config = dict(
    model='image embedding model',
    dataset='photos of plants and fungi (iNaturalist)',
    train_examples=90422,
    image_size=48,
    crop_scale_min=1,
    horizontal_flip=True,
    targets=['order'],
    num_classes=54,
    embedding_dim=64,
    arch='preact_resnet',
    norm='layernorm',
    activation='relu',
    padding_mode='reflect',
    depths=[2, 3, 3],
    kernel_size=3,
    stem='deep',
    avg_pool_shortcut=False,
    widths=[64, 112, 192],
    am_softmax_margin=0.3,
    am_softmax_scale=16,
    init='torch_default',
    residual_init='scaled_by_depth',
    optimizer='ademamix',
    lr=0.0007,
    beta1=0.9,
    beta2=0.999,
    eps=1e-10,
    beta3=0.999,
    alpha=2,
    grad_clip=3.0,
    ema_decay=0.99,
    steps=10400,
    batch_size=256,
    epochs=29.4,
    lr_schedule='constant',
    warmup_steps=520,
    weight_decay=0.3,
)
Rows from block 2, named by matrix and row number. Rows with one number belong to one channel. Each number is 500 + 40 x the weight over the matrix's rms, rounded and kept within 0 to 999. All counts start at 0. Numbers have three digits each.
# convs0: first 3x3 conv, stride 2 (model.blocks.2.convs.0.weight, 112x64x3x3), inputs 40-47, a 3x3 kernel for each
# convs1: second 3x3 conv (model.blocks.2.convs.1.weight, 112x112x3x3, transposed), outputs 35-41, a 3x3 kernel for each
convs0.8:519508494498488528539508528391448502393461534464495565504493497511516493453466474507457521499487477489412459537562555488563539480571546551514499488524502474458521474467475449412426450447453455446432489432472509455570
convs0.9:447482461487488497499495487527526472485503497463507505501518552503541556511518577527555567485514540520539581554481455517445466537464534434407407445487484499503461499458455477438439401415432459457436478464447438430457
convs0.10:542469486568506520546510517504447454524487465451467465482464499541555565551536536540529508545560538536515529484557484500478506556503537442523543484524582486556554453468430531506496489490479548537508482456483503502486
convs0.11:400496541414548543438542534453444439451501544503486515445509506458504493408496487471523520427518521413497512505576561531575539507531496490489492474470501512470469469455473498465493464477445475439477496495545476495527
convs0.12:407400410486450477496499485551553548453451466501459505503499515497487501460467468536524525531512530504514530482389471437421481465430504474496462496519524478492501477490501493446489437412453525568550441408409419483458
convs0.13:534548573460490479402392426535505480547500510508492473474464521500491526531544532498507506477473454542539527449456422454439457469470530438434434469484509523508541490482471533520506545561546500508542454467472467486492
convs0.14:453443460484439458497485480478504522462506463542552550502495535469420492507469505497519524514507514494505500477428481524437477485494459561535524550547523521525508532547545509533507513520497513504505473479487449467435
convs0.15:519529534468484536455484497470468479481488484411431501529528541520510516537524508508494525500509509542548553388391439381359418430336431430452475505492517484492515517530541490498502493508503437470475463513506454441433
convs0.16:565532557576540565583538567605517447587523515515544537536561600613659653640661640568584559592620591604613606499548555500475524596559546422453542471499608466525571510508465578547514504507511563545558506486506507487525
convs0.17:526529536559531492530436461528511497540493452465436447501497519490501496457446462485482441485511485555513513525514537487473518460449535561538499517528515450496482506513487496466490515468510525536547545556568580551510
convs0.18:533513536506493509508482476454442453497472470518474468531506534519495507552517527544512530525504499505492508556551512567534542560542518521473481494484492468515493483505500441507465468474487482474403443436408381437410
convs0.19:458489519426421478491429465512500499538550535534524504518500522500422405465417415513482468466395371461403421518459478439447455406416481514527514448479470505499487452403448487517530468501542458478492492514475404462535
convs0.20:486476473508485480530526509537499490484442432488488443512527540482479500469460485534525531505495500499502499433449504446430472484465459379366455473476495513518532508486500525513449434416429480471448428398450488469475
convs0.21:528477494488465490520486488530473475553515530528535548534525550566569571569537512536537521565548519525502483556585536575518503615523499453445528440468525459493500470503499544543529499522524521532526474501480502538532
convs0.22:443481518413508517499551530497419426481496539483490484443478454476511485451494476447512505437515495416514512525523559569552529555522498488510504496501492502510469480524523503495465478506469474464496546523507480495513
convs0.23:524498473543527513564549511388419453472485499468488490499507484526512472522505476511505476495509464481506496570607588573583570530567565537551494481509473498509439499501549447428446500492495482506523512501500469419482
convs0.24:466463460518497520508488515515495499466502504549517533494509488515511512532499502517499474536516499509497497486478479472469508443473483511480493521538524504529567493470478452412466447460508493485469427438458491463471
convs0.25:542545570542540552526531530510574567501569568498562573503511503474425504499444499474472492476428508524496500547506488505479493485462468520504513503526510496511557493484484537541527528515523547537515515532506502528539
convs0.26:484525522453468500433390456498466451526502516514541532508496506511475511489448482494482505503463488491484468479466454503486505506518529499496538469482454481454440544525537520532545508505545548539533485530522485494519
convs0.27:532507490558545498572553538445430489494450510428451493463439449471470436469451454479453460491462474441474493521511454531498467518530496438417416459414436480491492434416477439430503459461497449440445453464445428390448
convs0.28:511502500492493496507499491565565541579559535564581551516516521520545535547552546533533535529546537537539536464440453472447445471435468488508527488502539511522569485449434514495493524525525406406434425406395511517528
convs0.29:485456421501458475491481463452461485451492482563540473414470525482507562478518519495479537473484483491492482389485500463481487487482474509502515505472459522499474489488450513498476503482471483521514529566527525533493
convs0.30:502517523493505520517482476543524509602506518555500421550506494527483483541530490545469464544494455553541501523490512498531498499558481534537530515494450535546545527525567503528579480535586544545554488447483472465464
convs0.31:528524496483502495496478476524531515497513499499508519501488495481432487551517533500497513504456498473519517503512523464499540437513522433506540485472533495482503465501515489525528520522522473439440470432416495498525
convs0.32:424445490396420425435473473506549523513528503487505493445432466367293335406374386448444435449427426466456432422392383404405418349397476542546523516506475508497531534545536471503496475483484529545497472512511466474499
convs0.33:460465486511490495498507493498515534479491458537514464490482485513420517533522493433465450468473489524531507439432451483477482444494429484446436551537513552545538517529499546548536516520520401436441481514521557571548
convs0.34:511496500517499482532504479491508495536534535493477444467444472513462491455457453473493464485489478489490480524510517514524522503521500568554568499480468501478490541548526542550543539542547514521484525533502532538509
convs0.35:473442438502447390408414484478512514410427429441451484447467414494426416535495488453435432480463458437425381459445440420490451405499447564571532528542514535530497423422467431404402396403424502462459481471443484463466
convs0.36:532471433505450457505455477530502455498478467517494470476475443509511490558512491504499474546532527547502473515539446488472509501445429455489445490470496488508485526483506518453456494525541541495472497453462455381428
convs0.37:549527513515486479532503498532536478564530493544575544505497498571566559582594561486510496564559547545549568524532526469465520530541528458435443435454470510499549563555547602594578559560534504527502521519498503510498
convs0.38:535501540527486517546524487485435466491433453597502477536503523505479495517481495538518526509506486471459487530532505536510473535510455522516493489460458508495482489481520465530511524548519503501482442447382414381367
convs0.39:534502502509489486529513497485468485493451461474449423508489512531514520566549544510494478541549524537538537541499570565526551573528545507500518511480489404459476537534561520499522549532526474500465413417433416413448
convs0.40:518435395561439412514412421466449448498496496507495461489482486500527479530542483483491494450465500471528508498505507457495511474449500526499496508478444545486460518502503508520487477475483528508495529491506541521499
convs0.41:490502481489508512445441437516518512419436429421445464525513509518513519552549534471469478507497500497504482463474447482471439498434449402433481477503520515522544557550563570559571547535552557531517510513510516545535
convs0.42:556522508528538475500546557478499508531498441477464463481487481493519510498500531497524433486522510512480487562535496520550492499545532541460467458415561543528552481473481480498513496493514559453475536487476491511540
convs0.43:506508499502527501519515498480494493506492454529502481497487478497491460496495475508528528499516510472483485502487454468500439446463460539536511524499488479492497481471461463455480472472442510517505532539542559601603
convs0.44:498490494503497522493499498433444465432471502464438440480455467423439475426448472536554538481505472475500504535427531515464478501482476522554543477510522409515515398429423438473443461487492515525517483477485459479454
convs0.45:487496490473489486468455453494514532437449483475520509527532511440390484458448540495457526459446491457435439519501523496458530464442529380419408485444489478492497441440442406432407475487468525500478488491457368418479
convs0.46:462474511530494501477480507536532550540552570464517508537496444502491466523491416583505473554527499571542448474478459498520486516543451514484490487529510479514492492533575477481554527544575554460467583455459504441450
convs0.47:550534505521530446543531435481476524506502483519522446504502459515518454511508476488521444495527429490502505585607517621584446575552457556477421517445461493480545467494515505517564510491551483473486507503535459465543
convs0.48:496511534484456531480482495489481467486472462494480413519488504514504522448509499457479500438483511498522495469508498518525515567521510511470441479488470521481511522482486460455503472493497533552507531509456540479495
convs0.49:507476457554523538507511516467474452479541486498508451517496515492489513536572589504440495499426507488523561445430491391379463467392406408410412502529533539528534551535546576537533510484483508495550549569590538537540
convs0.50:492481478522509495491504505500490493518485495522507526505514501479488493447471482528502532492491517487497530508499488498481480541509541509493498472440478474478490489457518490465492464464487515516518518512495515471461
convs0.51:544492488555528533547523514546480470514496526423488522498492518514558573537543509547562569502513510548573545488471515449417472500476490402450524476530590498529553477468423535525494449485488513498508536507509499470507
convs0.52:511494504461415476471417468495503490456458441466464460541532524503481515504443509490492528500465489506483495464481491466454471463441475525554522568560492575575524482475449477478442507505460479497455468482472510503477
convs0.53:476530497459472479520485479466480495474501498519513528454422525523482534521511523446432486522509512512539527509507548490499532466493485459420411421447393440462431547536518552554559513511533442457425417515447493521433
convs0.54:493482478534545565479486522557539556551513520479518514510474485505517503523509510505556551514513499524522510466431459487428449503451471451499499514531525470545536461459466517497472498503496571571574488512541428461483
convs0.55:526545537538538551528540554458455471480497483515517514502507514496499510497482500531543547531541541534526530377318390382332431392345450512539544514505526505528531513512542502499486511506508539540554547545567553546546
convs0.56:494508515444460428417400411530538511465473484498501506484482485501509503524533516511525515499494489522549545471464418474442450515451504451439416510517541524503520482476512520499507508546561471484516429457480515492477
convs0.57:485527510468517503480516531484484501489495504501515533501527503499535511505539522481520495484516504486500484535597564516573572506547553504540548448501510528526506523509504521522513517505464478492501523490479546498453
convs0.58:480465478469475478552526521490461458501470473564545513494477464524519485487491480486478463503522513461489487497478456520564520512543530570541534514518504465481457517517528457484499447453409538535563521503482489487482
convs0.59:467449440406465490499536537484470471458418511514485514471486468504511501480486479469471491519530530493502512492457478540532506551531526519509524543544516513492468486457466424415483400386399509506528542473407419440419
convs0.60:495479461481505550483486506527527525553538554528571545513488501519496514522505508537531560599516513567493477540588510460507470483528520370440400503502508499480440482510502502545512414453493471520481469494488434438435
convs0.61:535525510512505489516513510398377384403335302431382382519508527520510525528514510485511520505504536526517511461447446466435449477477520427433424426423482433466447539476516525552571549548574540506535428435467456447451
convs0.62:487508510530531529487506520499479507431449474456442468525513511514517509514512520510502523504503529485481519406415408391383426369392460412460469500480488431445443466441465482491492446449424555532510520517485480480477
convs0.63:528499489527488449505481458453491477512489461558548546537493469546497517526504497526465483542497487510520495580526549567504506581513462500503513467509509515554487546526530494539570521556580456505500501504472465449460
convs0.64:512491502555528548539492504551542470572504525441476463537523557521511553507482505508503526431444462534536513493484556473476496492484480524542573533595542400456456475513480428481477438477512488476510532537531543553529
convs0.65:479465475503491513506509538486469495513500508536528510495508484526544504532529514475496446487507505498504509547553480528534476457490490538554501529532505521513508436456454479437438424430461448485449449460490495447432
convs0.66:537483437545512449489495455538552508472510520424447475494483514494499514521529553476466470486462455497453482539541489529526477539511480502514447460471467444446450533440452490443453436441416431447434427406420396397357
convs0.67:471481466512513518519523506429404454483455464404443472472445464472481474471445455538544550523518506520524509418395446392300369399332368437480488514510553456500509569548557539529537545529560454472439498478474564501482
convs0.68:441475488437456471474450467528530501506537504583584564547551533506527519453508508519521528406430474391425478487454493487440490502458496497474496511477507493462485452402390488500479530528453496516477484517515459495449
convs0.69:491512510473504471510508483489494509438450450447502455448459484474520508544486529487516465509534519517509497515529530528480529546539542462462486538486531527529532481484484497508488468462494474458431454462431492439413
convs0.70:437483491472472488536560504497509523449461533489439484478518519445444488534552539479457478510474491524524523494494503477421480482452456487499518460478500455491508483426484505490472477493456487500515509495536510459514
convs0.71:483503503496509531528515505521508480507448458500526504495508533534532531557563545462474471541523494565577528499506463485452452580482472421409448509516543529514494440430393423430364343370365488473476484513520504530523
convs0.72:490476502509491504513503482516530530513575573442459481506532514483448511419353480429450459434400438480451503385426442395432495403402490486482522469504465495470461515494504539529548556561560470449468494505525533557553
convs0.73:488465506484468522514491524566499420578517495595551532497509507511543529551534499528542546508522498568508486516473425498456498502463441509528516478463523454534550499479428495470463472519500545537493493446458424411424
convs0.74:486485481482444485464481487472485487480514485460495467460516525494484529526541513501447498506521507503491502442469481484455482495435437438400454500488507518519534522542533536537534463449430470494525523564577518523490
convs0.75:468463491457451518451455484412460521394463511443488517469482504478490494441450474516471513497459469494419465497533527499552503505551498474435489455439462526485551491434494426369429478410428479405407548482513528405535
convs0.76:495488455493468443509498451456453488486467520476469523472468472491460470495485499530483406515500461516430424470486533492544522490571508496448481497444408500457461451437495431439483496501493503438483497458451522506509
convs0.77:468465478483465461503472503526533533488510467434412463487494505480466473506517506537539495510431443476473475480534541520551533490553491429396419512493507493455441519532492525529506504516477457466527446472499550524516
convs0.78:536502533537516538555507530596505445583528501500543527525530543581610577591609581548567531535577535558564560494532531498464531570547527448483549480502589472543556501491460551542521492507521555546557507479508501495513
convs0.79:499487477512492497477490505492511474487535475451473450474501485506501517526554541495477504514496518490503512507498483502469494487502449450431475487483530524508507502528552524548571509517529475476522448495514533532504
convs0.80:511435476586502477554471446524511518584514536516536557524535562540567586534581580574559499507546532481510520499531508494460449537477443550524567496497583485542537546505510486498531488508543518511509557501489509485477
convs0.81:449506498427430435453473460480417430503500489516502534498498497489456483495508508504526535522508529498499467420428455451420437456388435556548532526510493539499513526520521525521492540524516453499475466468466465451434
convs0.82:587551547549566534534520529526461436523496481538543562562541523528547527517526527489536505432470487473474451515566509481507501443505489477474505484509536423426445524517517554542553438478485576561602509504493551552524
convs0.83:482486506477387469493483488506517511497492538527428505533519523492452531485511540515491501510486525520493499463477498474488494474473495477501491522532512527544532525502484480464450510490504494488484532505473507444468
convs0.84:453498459501471473494520533465483481519497466524489517471438437487476485481515522488468487480517559481526527455486479433458495474449540460442454419474486524551575539504473522512510442457471452464442477533475555581595
convs0.85:563487445528483471523495505452436408460422430489439477488431410472465503477473515492465470453476516458499510480433429510452447481439432414530541466508565424515503448489455486507475472478492531518496532520502528522522
convs0.86:503524522498528528508495470451386413450467476457457441477489490486507498513514498513490492536525509516536547525492552483465521482500504460417442452438473468503488472492535428447487488502531525494419465425459442407394
convs0.87:526479488542549554558545553501486469474419475420448443456449448445483509516497494498506560456455502512468483430460420410353379458388455442476482475477474489470474455459443484448418509468455503527468512504499557564573
convs0.88:508480483548501478560496467455483454475456434471451502463492534461478495465515486504517529500508518454460522483508494463496514504547539530494446491430458485485504483459440477490455471488459449473507552502454585536517
convs0.89:486529521454516537452480519499479518490494519481502474544492465523486481504485492491462473522450480523465469459465455457480462480503494444470478464502497454479460441499523434486538471508542469472498466496524434496512
convs0.90:413458376427448398420423402492499530482519511489512543449462481444474490452495521458420433459419452434434483512510496533500510544506537437474492433459465448447471501496501494490482487499496373372426365421400423433417
convs0.91:490452493524499518498483535558478472624526512575563532482464466555547535546544521528536513502514512490518473521551486510491497546497511553534532471446455449510502459480468522527520508558548560545536527515523466490502
convs0.92:521517504525533517485465498523559553519548544441478521514503516487506501524495492536533534525481485494477443476508515484553541505576557410495478469449518522500493501534519508515530485507513486496473547493481498491501
convs0.93:564529558571537567583540570602523456590535520517545538548570603611659650639662637560582564589621592596610605508553558502477529592557545433452541483509613474532580511517477577553522514513522567549564515491511515502535
convs0.94:445474486498494508499487482516516483508532500491517520507528500522537514453451458510527530481485465419404446504486494448442464434452515475431458444474460372400490515500468476501465424426399517480493478513495519506475
convs0.95:486471492488515519481503500475444486513542517451458469494520526496509513515487493488497518488500510500490479415301467441405449391420481544541562505524531494505506501506541503472474553560564485507499498502514512550569
convs0.96:487502461522542511532540492460482529500517537480500528570520484511525515487498504481492457446470498449483503586554540558519503541492456381372368431435413420405440433433420477491488525535550418383390440480493482500536
convs0.97:547565561525530529515514500571560526567547513478512482508523531491502505435430444508478503458430471514454459514504517490469498439478491504470468544517502442437415523513516451473471551562552577569597527544563496520554
convs0.98:535513510539499522563531534527496459492479482464487515480499487517539527556553539501516509554543526549534518487552526501503533563545541437425481511501553504541558515522497554550554523542553541515510520471490525544520
convs1.8:542548545519555545503541543520471515457501465415494479533451494561433449560517512372371439454452484500501493492496442518496443449419410425532370397551400459619436471485476513526514519552563
convs1.9:461504481494527522545584554472416474450409474464434481471474522498455500514472517492453449526525481484483428496519468468487457465502465578522516521532485501511497480458510463489529457471524
convs1.10:492455475499511522460518560472461519473481526457495525495520510513505520494519504505511506472518475488505482566518520535522525554513572524492507539511529585557572473488489512482477498474472
convs1.11:508561543490540523482479510498519537440481507459462556497454486517477477489515521456426448436395433430463465520551499540590552520522500480516494495503494529484413513484521485502475462482496
convs1.12:518467585495521496507552550497537514475492516510493500513514496511488463528506517512529475477481484472498456537530572515522507482493504502508502478474490494481500447492449463468507489485484
convs1.13:524504537537553500530492519544539520499504477545528481471484485506486502488503494460462459502512500491523485499492466513454514540501562489490452527493493526585523463511565460470485492486534
convs1.14:469478436480418393430430463499465487548490538568560559462468497484468466511502470500498469488455425498493450422442528477502525519476513515548542513514538522526489544477452486428477519444465
convs1.15:448452449512489486524567535570551519530501500522470448448457485444430440475525514504501473533501516499517503455465506436475496416441487499465518485458514425386441494470452517485452467483394
convs1.16:499496495495493491490490489504502498505502496498498493506506505495493500495494503492490490494490492496493495501504501503507501495498500501500497500500496500504497498500499506508504503507504
convs1.17:530543526512520548503529527477484463491458496488513524418452479456512480506503532519437480500459466515527516411414516413457475453493447482493474528526493530514508518566562514511490480450520
convs1.18:472522475470497498502558524578544571547503528546532527598538523508501512482479546521459474517530503512476491453486465502503492524533513565555561514503514490479501485516489516497490507482499
convs1.19:543499588482505509496494486566561566485541549554541530566532478479501419502475450505563503579530511530537524511530567460488511548518503488492481512537507503546516557498500529507547549516511
convs1.20:545524528501494481505495493445465465505525515491502473484495506448460482527530531511532526498513486463484449501494480464463442429423460506520531547538555569583548483532527466472484449460496
convs1.21:451470464531536508561510458582556579546521496482510460460498502467482489422432443542510429568502448511518458509530524513558536534526484431580580372510516411454532468472464505447438441435418
convs1.22:505542500523495511477468512556512524452484504517496559494444485492484471488495518490469461424424445417459442511524495558571519545517502459505512501503543519455478540501542527522517493513494
convs1.23:513538491506541487483465461598546591553547598528541575533447528499504508523506527524475503441445507468439460542526566542532537611569527522525571511490571528491543575491513537516508461446469
convs1.24:551572534557539500474528543492503521526514493497507460510515522481530520446504478509518525542530512547500535446434464521498497486510547513494495542536509496538501510460424508474460543499521
convs1.25:523476476578543552475472441452534515435479476446497502583524475567530511547523536512521502537525509548568510512539524513461482575485479482492485490522494513535541496496517478507539490477465
convs1.26:482491505494468518517508524543507533495497497575533528538508543478483484504523519478478462530484503498520477512536521463484524501493449545497548517540520534542515483512535511512536536527538
convs1.27:499512474429478497463512549403409406450482421480456490512511529540508531511498448496467511466485490492485462491500467544533464535472456623493534573458506541433484525421470487458486487515556
convs1.28:525590594533557523519555566508523504535523512529514487515537474489497462484470494528526531494507536566579591500514477485482472442483508454459441526484475530525466498459485419403448455355424
convs1.29:450516516440520526484598529465510420477516478450460485491470494536544534568523521502489494459472472491473435480388464494516477568523483446501446503450450482420405561567582529498523527507531
convs1.30:468480564462489518508549494512541530567546581589556570441468467475482476473520451482527496483516545490557543481451442443436413462410393503480471544485510462442512528526521563561571526516494
convs1.31:447461423508473391445403393455467494526517492477511501538530527521529553492530526510496543476452502435452503465452521474432500488409448509501482515497521497467510443419410429409385437425423
convs1.32:501477540535533548491518510507504534429485517528522487532548493511477458513488476548548477527527482484486467471521546435460525492520509480471520451478545478484523504482458496471487487455488
convs1.33:488558573540582575527588561524551564503557544498514503533458472554546540553497524524534517576526526540540521462377532470499522534493499515544549484487485547583584488549524442433485516499489
convs1.34:433435442479473492476498441516504560498512502502524533483470444518491491526495486510531546545541540515545507560498465532462462585499466528540461488548496532550514487508519522544562536551563
convs1.35:560500449549499510501479500434457436480490501471524508493511517468497490456457456541516517513535501478490485480468489467489513498514527421489533462448562494479570502515526486493523446432473
convs1.36:525515485414550435479498475530497527518496482478458451558575587517586463467500416511496467536483424530456434425490427507481438504466450499482486503505555435542529480538428518496467586564556
convs1.37:471440451487473492503558534529574582513498533536493511523578540494500506430433449531519469529508533522513501582579544531560537449485501486476521488495500417369440454494485466480497417455436
convs1.38:472463437427496463536543485546517535541496495582553548578526527551475513544513572483446445485489468465436462479506490543525522518549508582565585565514543512486496500485438502497435528473451
convs1.39:508527490500502516509536557541482500540524526482494512529498534517546569531499503483463467470528457483480497497489460527504432513490420558539492532502480517495517549516511551447495584543553
convs1.40:563548536528490460554533476450475467458481495455499526438473492445517559475532511437464421481433461492443442500443490477534475519520478486452455506471437569485473514540580540524541521538557
convs1.41:525545557493524533548553550525533574509551516514496514539517502468473466529528548538470496540461457550484474476480508466509561471534544565590559501520486435435407519498488453414417505466489
convs1.42:453594453441532428491496473493545553440487545493539612560505501552550464523494460475534559463496502434457541553490492479499484530516466545451482547541543582524572482534529515490502509495529
convs1.43:444494480461512509471476490434439413479507468517533488486495527491501511501520513487490498494490536475471508474513533461491471482471456481453480527486546514491524465508497469489481467451467
convs1.44:582574508506471480517550586423468473479486509435484547518514547510503539464405469528513539503481475556518488486525526477474479439458463476524494455505527562602602528509560523535537481529507
convs1.45:540535478559444489551497473421450450477479475441452496509504533495480498529561554556496537535508491530481494517541518531514527450426457535521528521495527530489540485433418451478452405455414
convs1.46:464446544435499481495441447441490522464521541447525545467379361509468399529500381390481422393494454408441465446475482454484476474436482471448458454441515443510504535514516531546526521522512
convs1.47:489535471529527490512496485591537569539544582476515563486475483470522506472480495465381454473463441417428471504534555546563507589587534477507559501499557474435530569546500582483475549531538
convs1.48:413369457328429478450493529566467511481412446512505514504486470526475471524550479523550564547578517497529492442450459489446500474506508522475522502570562463433544498518537534541541549565576
convs1.49:468460450424453452536535481418475482531534515540501547480437471495491467556510541439441432457455436455447469516507536449467527448482525515519497494538532476547528521552509494480468463434454
convs1.50:495500472477470546429492464424370427490491505563521550542541537496504497489529521511480528504509491464489480533579531537507558479475470551512546539493507524507495558454482521475480531494530
convs1.51:461476491498493485572572601468463507467492548502500541413474492474490509486545532458446463482466471494517488548557520539544492449445464534469493471471540539510538521478528524511567492498495
convs1.52:426388426462374373405407436531463483572507538572542560475461477510502521516532474416434478486444444403428416462496547467507494559534536494526536494513525469502493516477502521494524487438512
convs1.53:414452539442542524498525540549531541528503526484526575510514456539505484496504527531513514497463492532500476590561527511493545468510522500496486402444435444499488465449422494505481512551507
convs1.54:418431461479491504468497548519541530542535478485526471486512514476488509522562530533520524532510515602558555549517573502537584467497583553544565501473485414349429522511465362445447386467395
convs1.55:472465501494470510502530548516526516541492493523503436456492482478492503485475487557559575604601595575576549533494554451462528461480559518502478566498507551463484480500479456478449457466475
convs1.56:527539548537548530507519537485503506478497521545546535476508519484490530542499505476494453522495508539552534548584490506508520505522554445476473504541545548547525492494549430436496419386478
convs1.57:466503485485487490474493461538568574510549587472517527510491478520494488504513506439445476420421483435446498535526523558548525617542501578511502556522505539488508575532522531541500474457480
convs1.58:490461486529453460446436424509450483461450495477474502531502514488517489546493481530536556501505540422459458499477514527488442483476427482503497548499543612581558562552530515506531473458479
convs1.59:516485516547510530501515524558544496534497525517539561514511512525518508511479489502511509500481491434446425505481546535481478434462468461510496512500468572579579531520522496506514501523522
convs1.60:478440518472483495419474460498565547581571572504491541540557491499497407444451362447505484445470493515555549480517506510539510554517494538500515461471547405447565465435482513475465554503488
convs1.61:444453447487495488521496467493423419519471448462443434540525553516494580527529547453413435495493468486450468454488446461476413509522451509501530528477525521478563426388385444456420440430410
convs1.62:468492477549516510553564533487516529517526540476484502518448500498498536571528513477543487501540504489520494526496508520478483533469529467399477454401480441370411503542488494569487561544498
convs1.63:526477541434487493494553416540521544497496511478476511531517453486510454451426439471494429487484450483492470518473565551561550523528512517569515484485462501491489503468496522483472525488487
convs1.64:552538492530547533495515514512566562483536512520535536474441474502495510493487524484430475470466475468500500488480559443488508489496504520521531493500507561489479524549569498451483554517507
convs1.65:530577556553494478508527573587482529520483503513438493495497509476505526480491489488511525490517497505528533425459484480500519509513549535513477590596520571532455552500531548493502509525531
convs1.66:513527475513491495526533417475424485447447505409377494463508535527479508498479502428380409435487523476466485542538486529541455507572492544540523513501489535501523483444464494456506461478482
convs1.67:450489459491499495525517526445459511437455462470496485473488494503501519551538525409424445483478492472487515548522542490511549500503538501464529494464523483410472436416431393436439375425413
convs1.68:589588579545507466489512483552542536489542515522485511520529494474512500510461479508504484487451487469478518556568558548543550574539538524534486528512498502552473512475506481490567527540582
convs1.69:469461467514525536530539550438481544438481463523540482490500501497472534461502492489480499544519516457471466533488472510514463526447475532468503517505454525483529463447452441417440432419436
convs1.70:440442470469455491465530514427444398415512482443482506496539517517496502520521524555552560538536535535531475531526516583524486457431472476443468458458447478483458499473499506470504478506473
convs1.71:456454470524538531552567559476506522462486478471478512501523510440468483476414459493502492533507492547550472527522540484501507437457491470460507457438508568520523486491485499509489424477442
convs1.72:517480498537527581464523511501438428517533457439473447546532481583564567591538531557529546567486463579546515449515560458460481499491496482455502427476471443453504513518491470486499453456434
convs1.73:499581523451487447506515523533474515501437450505463469532520548477551436512497410503524433502486458541475452460543457514539544464523556422433504512531564515581569503548462530510488534494510
convs1.74:475506475460547492519525526477536519499555530491514426495453478543530487566510525520550510508542546516522509515411488517530519535507505430552469474437525453496494543577539530475522514514525
convs1.75:561533573490525528454510524501420451410437445419453515502460488531460495540498469423455467467503469480496471528505526552506536515465485448506378350498338414577398510503522502520525525513552
convs1.76:590577537558571520526557510499425461484443481454446443426467503458473500492528470424459399439499448430460445536496492538543497518502495500448387508436442534495445575507541568520525538506544
convs1.77:473456472460432413479513469415452497407521473405441419483508499493488499463491477456472507505470502467490502500467427541485486567516433510482432501495550447416502495472445533502507548519506
convs1.78:513488518515521510462471448467518490450490476458479488499501477486498504482465496519517529523497512474489517490487489542470520562554546491479495516479474466425435492465501520498509520526514
convs1.79:461489458476482470524499499439497519464509535478516542501476453547534496553531539461501482510507523489512470484396454472445481506439445546522518494511492498485473534536513508480497521479508
convs1.80:563567547530445526484509494504482492490531524536553534561515457544532498559542502549492554474478528468504555431425427418492503516524532491457455585491499604547526499470516464494536557487558
convs1.81:366405376416409430403394415568501518591553527562551534503505511524455496521544537500465507549503551545502530449532545392447518452469458515497513502492518505473513458417429455431439456403419
convs1.82:574594631543574590532575552498514486511511576604567537391413459512519536585587541586554574569577549544545553490517545474497501468475515413419431422484474489514514494543520492503465480481490
convs1.83:466395480469461494416453386485411484526507473498465474497465476549492481562545498510509591532523505496499497414474450425461462496465456504503483452483494465473503498469501498517528508489529
convs1.84:373412528449527536519544482547531523535518559490520612556525516549555445456459455557560548505522500537518498581577636533515578479498516479479467506427546520442484454475444507495514510520476
convs1.85:465479442465473439434522498464472479433440503509495583493479479496527519498503512521525558486533510493487485607504487493453459464496481513460548480516541535545567495505532523476532587539566
convs1.86:481473463466520495489504507442450481484519475449433432528542564530503564505483475468538500499537486478478445505509506488488453520505560531472483541515528530525575436441413496500464514503437
convs1.87:504475489518482484548539545437493454513559472512541580448470537504508549481453531489538541528533535512504514552507551490472495437428506520486491520534545526486555464443493467488500495503494
convs1.88:541448527564495483533490496441434429481488482616537525498486507507485539490502472483518474499549497435452432539502487528527481540538495444459484517513524543532524559475448558510478592498468
convs1.89:450427433412461437447482454446472486450473461475497502557462443605543419532547445529539542501556528525555553501444466490470482484448503433386399443421446442460469532528491489510519463496524
convs1.90:560547537516528502491507443462416424470447458402383453438447443503454477486464449471518480483561487496553491556496497596532502611534519455495451425470455456472496520499502525511505539518514
convs1.91:524561465527509465501507488506497582479470557504488545460436434452498452499476445552555524547535615513501518535545487450424432565563537429451422569573516547488505554559577585553563551516561
convs1.92:560525483556510462517501429482513505461496467383423455446443438453463469448493472449441482487470474489516530575539514606527547617517455533525495555580520538507552471467483501510533531543551
convs1.93:502504500498496498488484486500500498502503498500503500497498496491493498497499502491482483490480480494480486497502507498509510489496507499497498500501495496503494504508505505504503508506504
convs1.94:591512585524543525508530503470490472452497507518516457566539522496521477522448467496511466518487482528502449601573617544546516582571588494540501488482507453500457502474465518506540473509462
convs1.95:569498501542510481535483468517476560551537553564558551522557516510509534492470525573534590554490464543533497563550543424445410402412388486488521418482510505452490476467510488488474523493480
convs1.96:549519540524525497522491481420440483426460491471502505505500449509498483514506475447515500488514513539551493602557502550518497545484498448500484409467471385479494450465502500484536459457508
convs1.97:574564543513496531466479501499499503510512480492506500534488522474456482458489517503461476493477493510527516464573553461448517461477441549502531550495476496468502511510533475423500435477481
convs1.98:494473454504488476471468439491526498522506503484475469515525521483478523529512522472466503498482554545533547527575548454492484449510489531536581467519492524493511405404388419459418519533502